{"model": "masked image model", "train_examples": 44167, "horizontal_flip": true, "mask_ratio": 0.5, "depths": [2, 4, 2], "learning_rate": 0.002, "max_steps": 11000}
Rows from block 3 of a small masked image model, named by matrix and row number. Each number is 128 + 24 x the weight over its row's rms, rounded and kept within 0 to 255. All counts start at 0. After the name is the row's rms in percent of the matrix's.
After each channel's rows are labels from the 100 images, of 14848, where the channel reaches its highest value: "top examples" is what is common among them; "patch colour" is the nearest of a few named colours to the mean colour under the peak. Only what is clearly more common there than usual is listed. The data: telescope images of galaxies (Galaxy Zoo DECaLS).
# c30: last pointwise conv (model.blocks.3.c3.0.weight, 256x256x1x1), inputs 128-191

c30.247 095 [165 143 160 128 134  98 135 102 157 149 123 118 150 143 113 179 126 140 139  62 127 126 174 144 160 151 162 130 140 136 157 188 107 151 128 120 127 135 119 127 128 125  75 175 131 125 156 123 151 140 137 108 161 159 121 141 116 118 136 135 132 126 127 133]
top examples: shape: featured or disk
patch colour: grey

c30.243 115 [101 135 131 128 135 124 125 114 121 159 111 143 125 139 118 120  95 139 129 142 148 150 136  88 139 108  82 125 150 106  99 144 138 122  71 145  91 147 147 113 133 126 117  97 157  95 138 137 126 105 104 125 137 118 119 152 145 130 125 146 162 134  98 138]
top examples: edge-on disk: no; bar: no
patch colour: brown

c30.199 114 [142 111 110  97 109 106 120  61 166 155 160 149 136 127 111 189 124 127 194 156 140  68 121 135 102 122 115 136 153 123 173 145 107 145 108 130 124 114 112  95 116 102 144 151 144  99 119 124 127 146 159 152 127 124 131 135 112 125 118 149 148  90 129 124]
top examples: bulge size: small
patch colour: brown

c30.184 073 [108 131 124 136 128 128 126  53 107 125 133 117 120 110 127 166 116 113 129 141 183 144 127 131 101 115 139 110 111 119 116 124 134 104 108 141 125 107 128 111 109 156 118 132 158 130 122 107 154 123 128 120 148 129 126  97 124 137 107 118 128  96 118 124]
top examples: shape: featured or disk; edge-on disk: yes
patch colour: brown; grey

c30.127 082 [155 129 137  78 154 123 159 140 114 141 138 120 121 108  99 196  89 153 160 105 168 142 127 127 100 113 111 139 129 133 121 151 116 130 123 110  85 131 113 132  89 111 106 175 177 133 152 119  85 134 148  87 139 109 129 133 145 116 112 128 110 117 130 135]
top examples: edge-on disk: yes; roundness: cigar-shaped
patch colour: grey; brown

c30.29 113 [118  98 140 136 132 117 131  89 160 119  95 113 130  98 116 163 104 114 159 128 110 110 143 137 126 168 155 136 119 124 156 134  92 124 140  90  93 114 135 150 118  73 116 110 102 152 124 151 154 170 150 137 124 137 139 144 101  98 113 124 129  95 152 101]
top examples: edge-on disk: yes; roundness: cigar-shaped
patch colour: grey

c30.238 110 [112 127 111 105 123 134 113 159 108 133 145 149 131 124 123 169 124 177 189 158 165 100 145 121 134 167 137 151 104 107 109 142 141 120 142 109 164 114 151 143  69 122 178 195 144 168 132 130 125 137 185 106 115 105 126 122  83 106 123 141 150 153 146 127]
top examples: roundness: cigar-shaped; edge-on disk: yes
patch colour: grey

c30.135 081 [138  97 143 122 140 101 138 151 102 106  57 167 148 113 113 108  75 151 133 132 129 104 127 134 187 160 119 150 115 122 138 130  86 104 135 171  81 166 118 118 140 118 155 159 106 132 132 170 101  97 131 104 106 122 116 130 115  72 142 126 116 122 156 137]
top examples: roundness: cigar-shaped
patch colour: brown; grey

c30.58 094 [ 85 117 129 104 170 110 109 108 112 140 101 155 133 158 162  92 106 141 129 132 110 150 139 125  80 138 120 150 140 125 102 151 131 123 117  99 105 124 126 117 117  89 130 111 128 111 141 124  95 140 127 128 122  93 135 142 101 114 114 168 145 139 159  94]
top examples: roundness: cigar-shaped; edge-on disk: yes
patch colour: grey

c30.81 107 [106 150  85 153 146 117 133  89 157 129 143 116  91 155 140 106 124 102 134 166 120 101 102 139 127 117 139  99 116 111  94  98 100 147  97 130 146 136 174 121 146 127 137  64 125  93 149 165 163 154 113 151 147 150 137 119 139 124 127 123 116 136  90 102]
top examples: edge-on disk: yes; roundness: cigar-shaped
patch colour: grey

c30.19 086 [ 87 133 109 127 126 134 113 116 135 143 149 147 101 135 117 110 102 125 146 169 106 118 141  98 154 134 137 122 136 123 124 115 106 124 104 143 163 169 126 114 104 145 118  80 148 151 105 117 147 140 128 132 116 131 113 125  71 137 131 120 114 142 136  91]
top examples: bar: no
patch colour: brown

c30.38 099 [165 142 121 129 142 135 137 162 152 119 106  96  88 100 121 165 138 120 112 111  92 140 144 115 129 116 130 135 133 133 113 141 162 154 130 143 107 142 107 120 117 147 123 163 144 127 125 120 131 137 157 124 136 123 115 103 159 148 149 127 118 118 141 164]
top examples: edge-on disk: yes; roundness: cigar-shaped
patch colour: grey

c30.7 099 [148 140 169 104 131 148 149 105 112 107  92 119 140 128 112 191 130 131 127  90 141 120 154 137 142 169 148 130 108 129 129 145 122 133 137 140 101 134  99 141 140 121 128 172 129 133 128  99 124 128 115 147 144 123 133 133 139  82 131 102 114 101 151 162]
top examples: shape: featured or disk; edge-on disk: no; spiral arms: yes
patch colour: brown

c30.200 100 [115 131 121 174 134 102 144 120 105 144 139 132 122 107  97  91 100 114 129 159 112 104 120 117 123 121  96 134 123 132 100 124 122 119 136 123 173  89 124 116 104 159 140  96 141 155 130  95 112 136 133 124 119 114 153 157 138 161 127 150 104 128 132 124]
top examples: shape: featured or disk; edge-on disk: no; bar: no
patch colour: brown

c30.227 097 [ 87 139 125 123 107 107 141 110 146 118 129 174 128 121 143  63  95 151 103 119 125 107 111  88 163 130 146 108 137 151 119  97 109 124 124 148 112 161 181 116 130 167 152  64 158 126 117 171 138 123 107 156 104 121 124 120  81 144 109 122 124 171 147 122]
top examples: shape: star or artifact
patch colour: brown

c30.149 111 [111 142  95 142 181 108 117 125 134 174 109 177 105 157 108 122 126 104 138 176 125  78 129 122 101 118 123 128 109 144 106 144  99 167 116 124 153 132 104 150 141 136 123 118 115  98 175 143 169 163 136  80 136 138 150 150 140  69 122 138  95  79 133  74]
top examples: roundness: cigar-shaped; edge-on disk: yes
patch colour: grey

c30.182 089 [118 154 136 112 131 102 138 156 140 128 101 141 123 104 105  95 138 144 110 124 115 116 138 123 136 122 125 119 114 147 154 113 129 126 119 121 116 178 109 109 135 139 184 172 157 125 144 158 138 105 146 115 102 113 117 133 114 133 113 117 117 161 173  92]
top examples: roundness: cigar-shaped; edge-on disk: yes
patch colour: brown

c30.73 086 [102 142 142  75 102 146  95 114 138 112 120 137 150 124 137 101 134 142 128 115 122 111 109 102 173 142 134 105 131 127 144 115  92 127 118 148  92 147 137 106 153 140 103 113 120  81 121 164 128 116 118 171  93 128 125 141  90 172 108 104 130 135 103 121]
top examples: shape: star or artifact
patch colour: brown

c30.70 100 [118 130 137 125 128 125 118  93 123 128 110 107 127 129 135 118 114 115 129  97 174 107 135 127 121 115 132 134 121 125 121 145 112 141 127 125 118  82 117 105 131 123 125  97 113  91 124 138 110 114  98 108 149 125 126 114 117 138 142 137 135 131 129 123]
top examples: edge-on disk: no; shape: featured or disk; spiral arms: yes
patch colour: grey; pink

c30.205 106 [126 163 138 101 115 146 117 166 124 125  81  68 153 144 132 151 133  80 110 114 175 141 135 137  83 113 144 114 117 116 133 129 132 167 126 130 131 131 116 109 116 111 114 101 120  96 106 169 132 184  91 136 144 137 116 143 105 148 133 118 127 139  76 140]
top examples: shape: featured or disk; edge-on disk: yes; roundness: cigar-shaped
patch colour: grey

c30.208 125 [148 112 120  88 130 136 146 119 133 102  83 111 119 135 132 132 150 152 116 100 130  50 116 144 104 119 152 134 134 129 111 107  81 114 122 102 125 140 122 133 109  26 115 142 132 135 143 128 138 124 153 106 146 134 137 121 134  38 126 120 115 113 117 153]
top examples: bulge size: small
patch colour: brown

c30.152 103 [123 107  76 171 118 155 132 106 100 126 116 111 152  98  88 112 130 127 155 151 133  81 106 107  98  72 169 141 153 137 126 152  95 168 136 134 132  94  78 150 135 100  96 105  53 161 115  82 175 110 171  77 115 193 119 147 149  79 133 110 100 131 108 121]
top examples: roundness: cigar-shaped; edge-on disk: yes
patch colour: grey

c30.213 069 [131 123 149 106 141 109 149 141 175 175 154 142  92 168  76 118 116 125 117 148 110 101 158 119 110 119 116 108 111 109 120 154 120 154 142 134 100 115 180 122 138 138 106 139 140 138 137 185 132 150 118 105 158 130 150 131 108 130 158 128 109  97 123 128]
top examples: roundness: cigar-shaped; edge-on disk: yes
patch colour: grey

c30.142 104 [136  87 119 126 143 123 152 101 112 132 143 126 110 105 112 129 119 172 145 115 118  80 118 125 165 151 140 146 162  96  98 133  93 107 135 126 139 108 147 136 146 100 125 122  99 147 113 125  89  96 159 113 131 138 111 113  62  85 144 128 150 122 119 145]
top examples: shape: featured or disk; edge-on disk: yes; roundness: cigar-shaped
patch colour: grey

c30.75 103 [124 142 171 126 102 117 125  87 126 124 112 139 135 124 143 101  97 119 139 124  84  80 100 134 132 129 113 102 104 131 107  91  90 125 130 141 142 110 137 154 116 103 127 139 100 153 118 139 138  98 142  96 106 108 145 148 138 114 105 136 124 161 137 119]
top examples: shape: featured or disk; edge-on disk: no; bar: no
patch colour: brown

c30.43 101 [ 98 159 123 131 122 140 157 110 132 144 132 142 126 144 145  88 117 146 124 114 111  74 115 156 144 117 119 156 176 165  94 135  90 121  86 136 125 137 159 109 142 143 130 109 118 102 146 143 114 119 106  97 156 112 134 134 137  78 164 135 134 202 134 153]
top examples: spiral arms: yes; spiral winding: tight
patch colour: pink; grey

c30.77 108 [107 106 174  75 139 129 152 146  88 128 133  74 164 152 149 155  84  92  79 144 129 126 134 134 131 129 118 128 138 129 104 127 113 104  97 138  91 165 117  78 119 180  83 102 133  61 114 133 137 114  95 102 132 117 140 138 129 157 140 129 100 154  81 179]
top examples: roundness: round
patch colour: grey; pink

c30.235 115 [141 128 112 111 135 160 158 123 119 130 191  92 121 115 120 207 143 136 187 150 126  78 122 104 111 166 130 150 132  90 106 156 125 137 121 137 169  80 162 131 120  99 113 154  97 180 121 105 152 165 180  89 142 155 128 134 131 145 113 132 116 160 115  93]
top examples: edge-on disk: yes; roundness: cigar-shaped
patch colour: grey

c30.111 093 [105  85  90 126 105 170 177 123 155 131 112 166 129 121 133 122  91 142 142 158  93 117 131 134  68  95 108 115 134 107 122 120 117 118 125 153 115 137 128 178 108 108 136 144 142 147 135 137  87 121 162 102 129 117 143 114 123 150 115 144 129  88 115 114]
top examples: roundness: cigar-shaped; edge-on disk: yes
patch colour: grey

c30.113 120 [ 91  98 128 133 115 105 138  81 154 155 111 163 154  96 109  75 120 151 112 132 129 115  99 128 154 110 128 124 154 172 136 115 115 165  82 182 108 142 170 139 119 135  92 120 128 144 105 140 120 119 126 102 148 112 120 139  80 124 137  84 125 149 137 126]
top examples: bar: no
patch colour: brown

c30.211 106 [119 144  86 122 107 119 106 119 114 129 142 103  83 133 137 156 138 117 144 141 119 138 112 140  95 100 133 120 116 112 131 119 149 124 140 100 161 138  91 149 114 109 150 164 163 125 125 108 124 142 159 164  86 146 154 106 152  91 123 121  94 101 109  91]
top examples: spiral arms: yes
patch colour: brown; grey

c30.145 110 [ 95 109 121 128  90 112 142 125 169 130  89 128 146 126 123  88  73 138 175 126 138  69 105 120 156 108 110 163 186 134 144 133  98 130  99 125 101 143 130 107  95  85 139 121 121 125 130 153 118 139 154 111 122 126 101 129  85  51 108 112 109 102 137 132]
top examples: roundness: cigar-shaped; edge-on disk: yes
patch colour: grey; pink

c30.104 080 [ 96 141 134  82 106 161 134 155  79 107 147  91 162 131 137 152 108 129 176 112 166  97 115 129 143 139 129 169 128 124  82 114 131  97 129  98 141 118 135 111  95  92 131 190 137 132 158 112 111 126 140 103 122 111 141 115 117 102 117 115 123 156 121 144]
top examples: roundness: cigar-shaped
patch colour: brown

c30.44 092 [108 119 113 142 148 122 139 109 152 145  86 163  92 131 131  90  81 106  62 162 131 116 168 103 110  93 118 134 138 165 148 112 142 177 113 123  75 163 128 130 180 128 155  83 150  54 147 175 157 111 105 111 137 116 131 137 113  97 115 116  85 141 143 125]
top examples: edge-on disk: yes; roundness: cigar-shaped
patch colour: grey

c30.230 082 [148 148 146 115 141 130 124 139 128  95  78 127 144 119 128 127 105  89 104 140 160 134 133 105 125 127 153 117 135 150 195 121 114 153 112 139 131 105 128 110 105 130 139 138 152  99 112 120 142 110 108 192 141 135  90 137 141 125  99 103 114 131 152 144]
top examples: edge-on disk: no; shape: featured or disk; spiral arms: yes
patch colour: brown

c30.155 084 [150 133 148 105 111  94 118 126 118 119 147 121 130 127  77 132 106 117 123 121 143 121 115  68 185 111 117 113  95 117 120 118 109 127 104 132 130 165 117 164 135 147 112 111 117 127 118 127 112 121  72 144 116 110 111 110 139 129 103 116 121 121 127 110]
top examples: shape: featured or disk; edge-on disk: no; spiral arms: yes
patch colour: brown; grey

c30.37 103 [103  99 117 162 139 105 146 140 146 146 107 188 119 113 110  78 145 154 150 142 108  96 123 135 135 141 120 127 141 156 108 126  97 127 109 118 165 133 155 125 145  98 143  95 130 152 113 167 134 127 136  74 128 129 115 142  95  68 135 126 122 155 150 126]
top examples: roundness: round
patch colour: brown; grey