A small masked image model, trained from scratch: 64-pixel images, norm batchnorm.
Rows from block 4 of a small masked image model, named by matrix and row number. Each number is 128 + 24 x the weight over its row's rms, rounded and kept within 0 to 255. All counts start at 0.
After each channel's rows are labels from the 100 images, of 14848, where the channel reaches its highest value: "colour at peak" is the nearest of a few named colours to the mean colour under the peak. Only what is clearly more common there than usual is listed. The data: telescope images of galaxies (Galaxy Zoo DECaLS). In brackets: how many of the 100.
# c30: last pointwise conv (model.blocks.4.c3.0.weight, 256x256x1x1), inputs 0-51

c30.224 [132 138 163 121 154 142  86 154 130  98 169  76 151 122 123 155 116 152 128 115 126  79  97 100 131 144 109 151 119 136  60 149 141 139 163 120 105 112 105 121  74 162 100 142 139 127 134 113 137 147 128 146]
colour at peak: brown (38)

c30.32 [139 126 126  93 162 118 117 108 120 175 163  98  90 113 134 139 118  78 123  95 126 136 158 103 116 111  19 126  99  94  98 114 102 112 120 116 101 133  98 133 105 121 121 132 135 105 140 153 106 111 168  61]
colour at peak: brown (65)

c30.166 [100 133 134 113  84 104 132 143 125 134 144  90 134 111 127 137 133 162 138 112 105 165 143 142 122 129 119 121 133 167 147 142 175 117 144 151 168 115 121 149 134 142 106 135  89 145 132  93 142 141 162 113]
colour at peak: white (75)

c30.127 [107 113 135 137 157 121 135 127 125 152 147 121 126 110 118 128 123 125 124 116 142 156 135 110 124 110 141 120 120 120 109 113 114 121 121 118 116 117 125 121 110 116 108 126 103 134 134 141 120 120 113 109]
colour at peak: grey (78)

c30.0 [158 144  95 136  93 140 128 118 153 186 192  91 147 123 102 139 115 106 144 150 150 134 162 146 123 137 107 150  99 119 157 131 201 135 117 149  97 123 134 109 141 106  97 163 128 127 162 124 135 135 107 139]
colour at peak: brown (32)

c30.42 [130  88 147 114 151 168 115 111 108 120 115 103 139  60  96  98 131 135  84 128 111 107 108  80  89 152  93 160 144 107  92 113 131 165 122 113 150  75  90 119 120 109  77  95 159  80 109 163 103 154 117 113]
colour at peak: brown (63)

c30.122 [181 146 110  85  96  91 114 117 146 148 147 144 131 112 145 121 159 127 154 116 160 107  76 136 131  61 133  60  95 149 138 142 133  72 151 132 110 128 152 154 115  86 136 153 147 138 211 122 143  63 180 178]
colour at peak: grey (47); white (28)

c30.149 [123 122 158 119 155 126 144 111 130 167 165  97  99 111 110 163  89 133 130 136 119 190 162 113 133 127 132 131 119 123 121 100 142 116  97 136 121 139 114 107 159 149 108 133  82 119 157 102 137 124  84 103]
colour at peak: grey (28)

c30.169 [134 146 110 148 144 136 147 165 141 146  92 134 157 146 130 153 121 163 133 108  86 122  87 143 143 142  85 136 134 149 116 128 121 137 150  95 141 137 126 139 122 146 137 149 117 154 152 128 132 138 134  97]
colour at peak: white (82)

c30.203 [163 104 177 104  76 120 144 101 100 107 154 153 135 152 131 106 134 128 103 139  81 125 120  78 105 123 190 120 119 122 125 113 135 113 120 134 108 107 128 138 112 127 124  96 132 119 101 183 111 119 132 169]
colour at peak: brown (43)

c30.48 [134 141 136 166  97 139 146 157 142 141 183 150 162 146 124 147 141  54 145 114 174  99 105 107 143  83 142 143  73 119 107 146 166 142 152 127  26 143 141  77 111 143 132 136 157  96 160 139 131 107 120 137]
colour at peak: brown (48)

c30.102 [ 89 138 141 144 119 134 133 120 145  97 109 136 154 134 131 133 134 185 138 175 135 119 142 127 134 143 140 134 143 139 124 133 142 140 156 129 151 125 146 142 122 138 130 139 131 167 166 136 145 138  83 166]
colour at peak: grey (46); brown (29)

c30.220 [108 137 160 142 142 100 163 136 126 121 127 114 123 116 140 132 123 147 128 122 135 128 153 137 141 123 135 126 108 140 125 131  81  99 141 159 133 123 132 143  79 151 128 135 110 127 137 138 141 119 169 131]
colour at peak: brown (58); grey (37)

c30.240 [120 139 117  95 150 137  97 127 134 141  92 164 114 127 143 139 124 142 144 123 125 138 127  56 156 149  38 146 122 138 120 128 141 133 119 116 120 136 111 108 125 134 150 141 141 131  57 132 130 147 100  97]
colour at peak: brown (73)

c30.186 [107 132 137 128 125 137 123 149 136 105 130 115 105 131 138 168 135 144 136 101 118 111 130 138 138 140 117 147 141 147 102 123 119 141 103 146 135 126 123 100 109 153 140 133  89 130 116 118 145 150 100 142]
colour at peak: white (66); pink (27)

c30.202 [ 89 142 114 127 156 117 121 136 135 159 160 136 121 107 133 157 122 156 140 119 116 120 151 115 137 128  85 135 127 131  98 127 148 119 114 126 123 119 144 104 123 155 127 151 124 144 132 108 153 132 146 121]
colour at peak: grey (37)

c30.70 [122 133 162 131 151 120 168  62 132 112 144 123  83 160 160 126 173 131 141 130  65 155 120 139 144 112 131 111 105  95 105 127 102 110 147 125 129 139 137 141 126 145 144 152 156 111 131 143 135 115 172 149]
colour at peak: brown (47)

c30.229 [150  99 138 133  88 112 117 147  99  82 135 131 137 120 100 138 102 115  95 112 140  97 142 148  93 113 141 109 121 124 119  95 106 108 105 125 113 104 133 124 103 135 103  93 152 109 144 143 124 108 133 124]
colour at peak: pink (42); white (41)

c30.110 [193 189 128  78 102 105 129 161 175 118 147 152 114 137 167 173 149 123 194 108 121  93 122 115 183  92 146 114  98 173 142 152 162 102 109 155  76 153 160 129 114 158 167 199 139 125 123 142 172 108 132 144]
colour at peak: white (41); pink (39)

c30.101 [137 174 138 112 124 122 174 137 168 152 163 147 123 144 157 173 138 133 164 141 123 189 133 102 178 129 125 136 130 141 111 139 137 121 103 130 122 179 147 114 154 164 156 180 105 122 195  89 153 138 104 111]
colour at peak: white (49); grey (30)

c30.30 [110  98  96 154  97 121 133 141 105 138 116 122 143 138  82 136  69 138  97 114 144 103 108 187 101 147 144 137 146 141 140 105 126 130 122 113 147  93 130  90 120 124  94 106 139 154 100  67 105 139  81 120]
colour at peak: white (37); pink (34)

c30.82 [144 125 102 123 124 197 140 101 119 123 146 127 142 115 117 111 104 148 132 154 119 131 117 135 130 177 156 207 151 113 105 113 130 219 148 118 172 129 141 163 114  93 126 125 146 127 127 141 115 166 141 123]
colour at peak: grey (45); pink (29)

c30.217 [ 90  62 113 170 108 161 133 126  73 118 125  83 137  73  87 111 100 120  67 128 129 115 123 170  70 135 135 158 125 121 139 122  99 142 151  85  99  84  69  80 137 126  81  65 137 138 144  96  71 152  69  91]
colour at peak: grey (68)

c30.242 [ 77  95 125 176 130 155 152 122  97 155 138 129 155 117  79 113  97 136 100 142 102 142 136 149  99 140 134 148 127 113 113 118 149 143 129 110 101 100 114  52 122 118  97  97 145 133 123 129  95 151  30  97]
colour at peak: grey (41); pink (33)

c30.99 [167 133 137 102 133 133 119 130 127 118 108 116 130 155 126 122 114 149 121 118 121  91 114 131 122 139 122 131 145 124 133 109 136 146 102 136 131 129 113 153 116 118 115 133 106 129 140 174 133 135 116 102]
colour at peak: white (33); pink (33)

c30.254 [ 99 129 127  97 148 116  88 121 128 165 162 106 122 104 119 114 130 114 132 122 141 109 155 131 123 127 139 126 120 117 112 129 162 108 105 122  93  96 124 101  99 101 119 133 108 118 153 115 116 117 105 121]
colour at peak: brown (72)

c30.74 [107 136 205 130 153 149 153 135 146 115 132  87 157  92 121 137 130 138 141 120  80 155 121 149 128 137 124 142 127 128 145 110 107 144 136 133 128 118  94 153 127 150  98 152  94 151 106 139 131 145 154  91]
colour at peak: brown (31)

c30.58 [174  97 139 101 192 115 106 121 110 129 166 111 112 111  78 110 122 117  95 125 106 164 126 121  86 103 107 112 110  95 109 101 131  96 102  95 122  91  85 134  97  96  94 110 121 107 139 164 109 113 141 126]
colour at peak: brown (65)

c30.239 [ 99 156 141 108 178 145 132 146 160 121 127 160 128 168 141 133 152 143 154 114 138 134 137  86 146 139 151 149 143 140 107 155 111 150 117 135 135 158 132 132 122 136 149 151 124 142 128 149 151 148 126 140]
colour at peak: grey (49)

c30.204 [104 146 112 153 161 127 113 133 142 180  94 141 127 131 157 144 155 106 153 161 108 136 161 147 142 124 144 128 139 120 143 132 174 136 117 156 123 145 140 118 141 152 148 149  99 131 137  76 145 108 106 102]
colour at peak: pink (44); grey (43)

c30.84 [154 114 123 125 132 142 138 107 115 133 191 140 139 132 124 109 145 140 107 159 127 131 150 126 108 152 128 154 143  96  91  92 183 157 109 104 148 111 140 126 125 109 125 116 132 133 142 153 108 146 127 115]
colour at peak: brown (48)

c30.247 [111 179 186  89 179 121 111 134 172 175 133 125 132 109 181 173 179 136 182 177  82 140 175 105 165 112 165 123 122 153 150 154 130 113 155 177 131 133 177 197 124 155 158 180 129 137 111 176 176 122 149 149]
colour at peak: pink (50)

c30.167 [181 152 132 117 135 115 113 152 151 106 135 135 123 118 133 154 143 140 153 134 121 114 110 126 140 110 133 102 119 156 135 163 127  94 134 133 100 136 125 158 106 154 125 146 147 139 109 171 153 103 139 160]
colour at peak: white (96)

c30.231 [107 128 173 125 152 132 114 103 122 137 135 126 105 122 161 155 164 167 128 123 102 139 142 128 135 145 121 132 127 106  88 131 121 126 132 120 146 151 135 128 131 157 134 128 134 122 116 162 138 129 152 148]
colour at peak: brown (51)

c30.50 [ 61 134 131 125 112 106 165 128 135 143 128 117 148 144 107 126 109 125 120 140 170 151 134 125 121 122 114 128 115 133 156 117 138 114 143 113 108 114 114 102 156 128 111 135 116 128 139  91 137 126  82 123]
colour at peak: brown (53)

c30.183 [110 124 125 126 163 177 152 103 123 204 154 154 154 141 134 124 116 151 118 167 110 154 134 130 130 165 144 184 164 117 118 111 193 187 103 133 172 134 148  91 138 127 136 136 107 138 127 112 126 175  61  96]
colour at peak: grey (25)

c30.185 [ 57 131 138 156 196 144 182 163 136 153 139 131 130 124 154 150 153 109 143 129  92 181 148 137 143 134 132 142 122 147 131 134 146 117 112 127 131 144 141 119 141 141 142 136 125 123 110  82 137 138 120  91]
colour at peak: pink (68)

c30.28 [ 74 133 111 127  94 120 121 128 142 113 135 158 128 133 126 131  97 136 124 115 175  85 118 131 136 135 119 136 128 147 137 118 105 126 124 130 127 137 127  76  95 126 134 133 136 143 108 103 139 125  88 100]
colour at peak: grey (60)

c30.108 [104  87 122 133 146 114 141 120  84 127 133 117 130 117 127 141 128 104  80 119 106 150 131 124  84 112 117 115 110 121 119 123 102 118 123 121 110 108 107 101 137 123 109  80 118 115 132 104  94 119 108 101]
colour at peak: grey (77)

c30.98 [109 131 114 157 159 147 135 139 128 109 125 135 129 132 135 153 127 126 123 133  93 159  74 160 148 133 101 139 115 124 138 114  80 129 155  80 131 124 125 148  93 148 142 129 108 138 123 117 129 141 128 137]
colour at peak: white (42); pink (33)

c30.129 [119 120 124 137 102 121 152  97 125 121 123 141 113 124 146 142 127 103 140 182 116 160 156 166 143 121 166 130 112 108 170 102 183 129 100 145 114 128 170 104 160 121 145 134 132 128  82  76 134 121  52 123]
colour at peak: grey (75)

c30.180 [ 65 128 131 117 145 133 155 116 130 152 125 108 117 138 136 159 107 142 126 124 118 159 127 140 150 152 130 151 126 136 140 116 113 144  91 149 117 119 157  85 102 140 130 150 133 141 167 102 134 152  89 100]
colour at peak: brown (44); grey (31)

c30.75 [ 73 115 192 126 122 105 173 132 108 191 137 113 114 107 168 170 168 164 130 176  55 144 160 122 141 140 143 110 148 117 123 124 163 137 151 126 201 133 148 124 161 191 126 126 149 119 104  99 138 131 174 133]
colour at peak: brown (32)

c30.38 [121 143  95 140  62 129 117 150 142 133  92 123 145 156 144 133 146 103 143 168 143 144 147  98 144 131 118 130 132 142 120 147 151 140 104 157 101 160 107 115 163 142 140 147 107 142 114  95 139 124  78 160]
colour at peak: grey (49)

c30.5 [112 126 128 112 165 114  83 150 125 130 137 127 128 128 141 155 146 155 126 122 112 140 132 100 132 137 124 116 143 139 115 123  78 119 116 118 161 130 114 132 154 159 120 132 168 115  97 123 129 125 181 140]
colour at peak: brown (47)