From a checkpoint of a small masked image model.
Model: 3.34M parameters, depths [2, 4, 2], widths [128, 256, 512].
Training: adamw at rate 0.002, 11000 steps, batches of 384.
Rows from block 4 of a small masked image model, named by matrix and row number. Each number is 500 + 40 x the weight over its row's rms, rounded and kept within 0 to 999. All counts start at 0. Numbers have three digits each.
After each channel's rows are labels from the 100 images, of 14848, where the channel reaches its highest value: "responds to" is what is common among them; "patch colour" is the nearest of a few named colours to the mean colour under the peak. Only what is clearly more common there than usual is listed. The data: telescope images of galaxies (Galaxy Zoo DECaLS).
# c30: last pointwise conv (model.blocks.4.c3.0.weight, 256x256x1x1), inputs 156-207

c30.91:496498436520510522471528501506506481500559474594495550467517526514459510502493509453525525493497599500520555471514475531485469542458496484549508545460544504
responds to: shape: featured or disk; edge-on disk: no; spiral arms: yes
patch colour: pink; white

c30.71:526520536481511481477591432486485549548518490535465507569619535490548488496514394452563534480476508501422524524503534553459494490442463426492464464536481481
responds to: edge-on disk: yes
patch colour: grey; pink

c30.112:484505445453526530515472503541444472492422501488477445538555486519440436453466488505521491542442438526516452465553470465585483467491508531416495523534429522
responds to: shape: star or artifact
patch colour: brown

c30.253:529478550513491535471495445544481452570466587497545547534446527462449505530536468441498526512550472480520519466510473471508458515520504552526486501528515471
responds to: edge-on disk: yes
patch colour: grey

c30.217:488538531506500502471498489516484533500478509482498520519475552413531477512482443451480501503495451504441533498467531500506479505532514524490546511503470536
responds to: edge-on disk: yes
patch colour: grey

c30.198:487536442513481513463532476532488493525462538542519599457481455437510498488485502492464544515519500484533542440441477563503473519467494484514553411509518511
responds to: edge-on disk: yes
patch colour: grey

c30.34:492443499559443471601443457500541471470538482518482448523486486490444461467469517517593467481439469507510521524519565492455576473415498412466432490434410447
responds to: spiral arms: yes; bar: no
patch colour: grey; pink

c30.78:491498542533553448497523535500495461555479521489466466609476572497523573522556487473553434455467472547468586437470457539512544504522516514618456448493518427
responds to: edge-on disk: yes
patch colour: grey

c30.239:515507639511500550444502584402439457514415450473423474523497501459524528447574486436533491532442458505458511502482447523563528508586502536549459461502489466
responds to: edge-on disk: yes
patch colour: grey

c30.43:513538502467531478479550448488453524458473502464501505471509456469530483479448481496484487556440470500491511328479416528455463546535605526506524463521528526
responds to: bar: no
patch colour: grey

c30.56:544469576480508487533515429569488454464501462485506505564478436509594517489510442511527458483474508454445465529495474463486499539508535466491437498438399446
responds to: edge-on disk: no; spiral arms: yes; spiral winding: tight
patch colour: brown

c30.156:561480449498472455445559457514518482447581515556476480454560524572500539541441484492390501496474446516430493541528472533432363588505562481521499511488467471
responds to: edge-on disk: no; spiral arms: yes
patch colour: grey; brown

c30.110:460460516527471439492490511507469518493447513476482430498504463469457483492487502506481497533461461515510477594489506462555515465520472522476446573497479480
responds to: edge-on disk: no; bar: no
patch colour: white; pink

c30.141:481516511509458509494537503517401533541491457527492518508497501491489548507509463515444468545516523528503499511526507550467514375508364504345508552525480529
responds to: shape: featured or disk; edge-on disk: no; spiral arms: yes
patch colour: grey; pink

c30.88:488492544601498542501462555473591452462528505468489440533510412477469511557560523500505556529497505491564520594478580506569527474480444532499490462540554505
responds to: edge-on disk: no
patch colour: grey

c30.207:421513516489481547459497487458464490492560447533484478487621551461482510532522547443516519514441489545518450463550500520444546420481407468479496554467517482
responds to: edge-on disk: no; spiral arms: yes
patch colour: grey

c30.1:452510484549481438598521429506475484441493563504506418537485510506380432535483468548547534511447463514497466464511533461450543446487555446449507460507449509
responds to: spiral arms: yes
patch colour: grey; brown

c30.236:495513549508491546468519512522498505464424463450535495508474518524495470458523539509490502512517447442547439497511558464537545435485445420447469573514458477
responds to: edge-on disk: no; spiral arms: yes; spiral winding: tight
patch colour: grey

c30.109:528514510502523563465508467530498537456514542467521598472487470496573517504524419468509474539540527448554520500521425563494492497497492532507519474526541590
responds to: spiral winding: tight
patch colour: pink; white

c30.245:545570477452523524507493517521447543460504493508512540516536502569575510497451465498492496540522544540509573477505473527484501502523514544535523518512571558
responds to: edge-on disk: yes
patch colour: pink

c30.211:503491550533535508507457564459518463505572488482469397496436533436499505497446405446487434562437427501521492470540514486447492503494506491490499522481458456
responds to: spiral arms: yes
patch colour: grey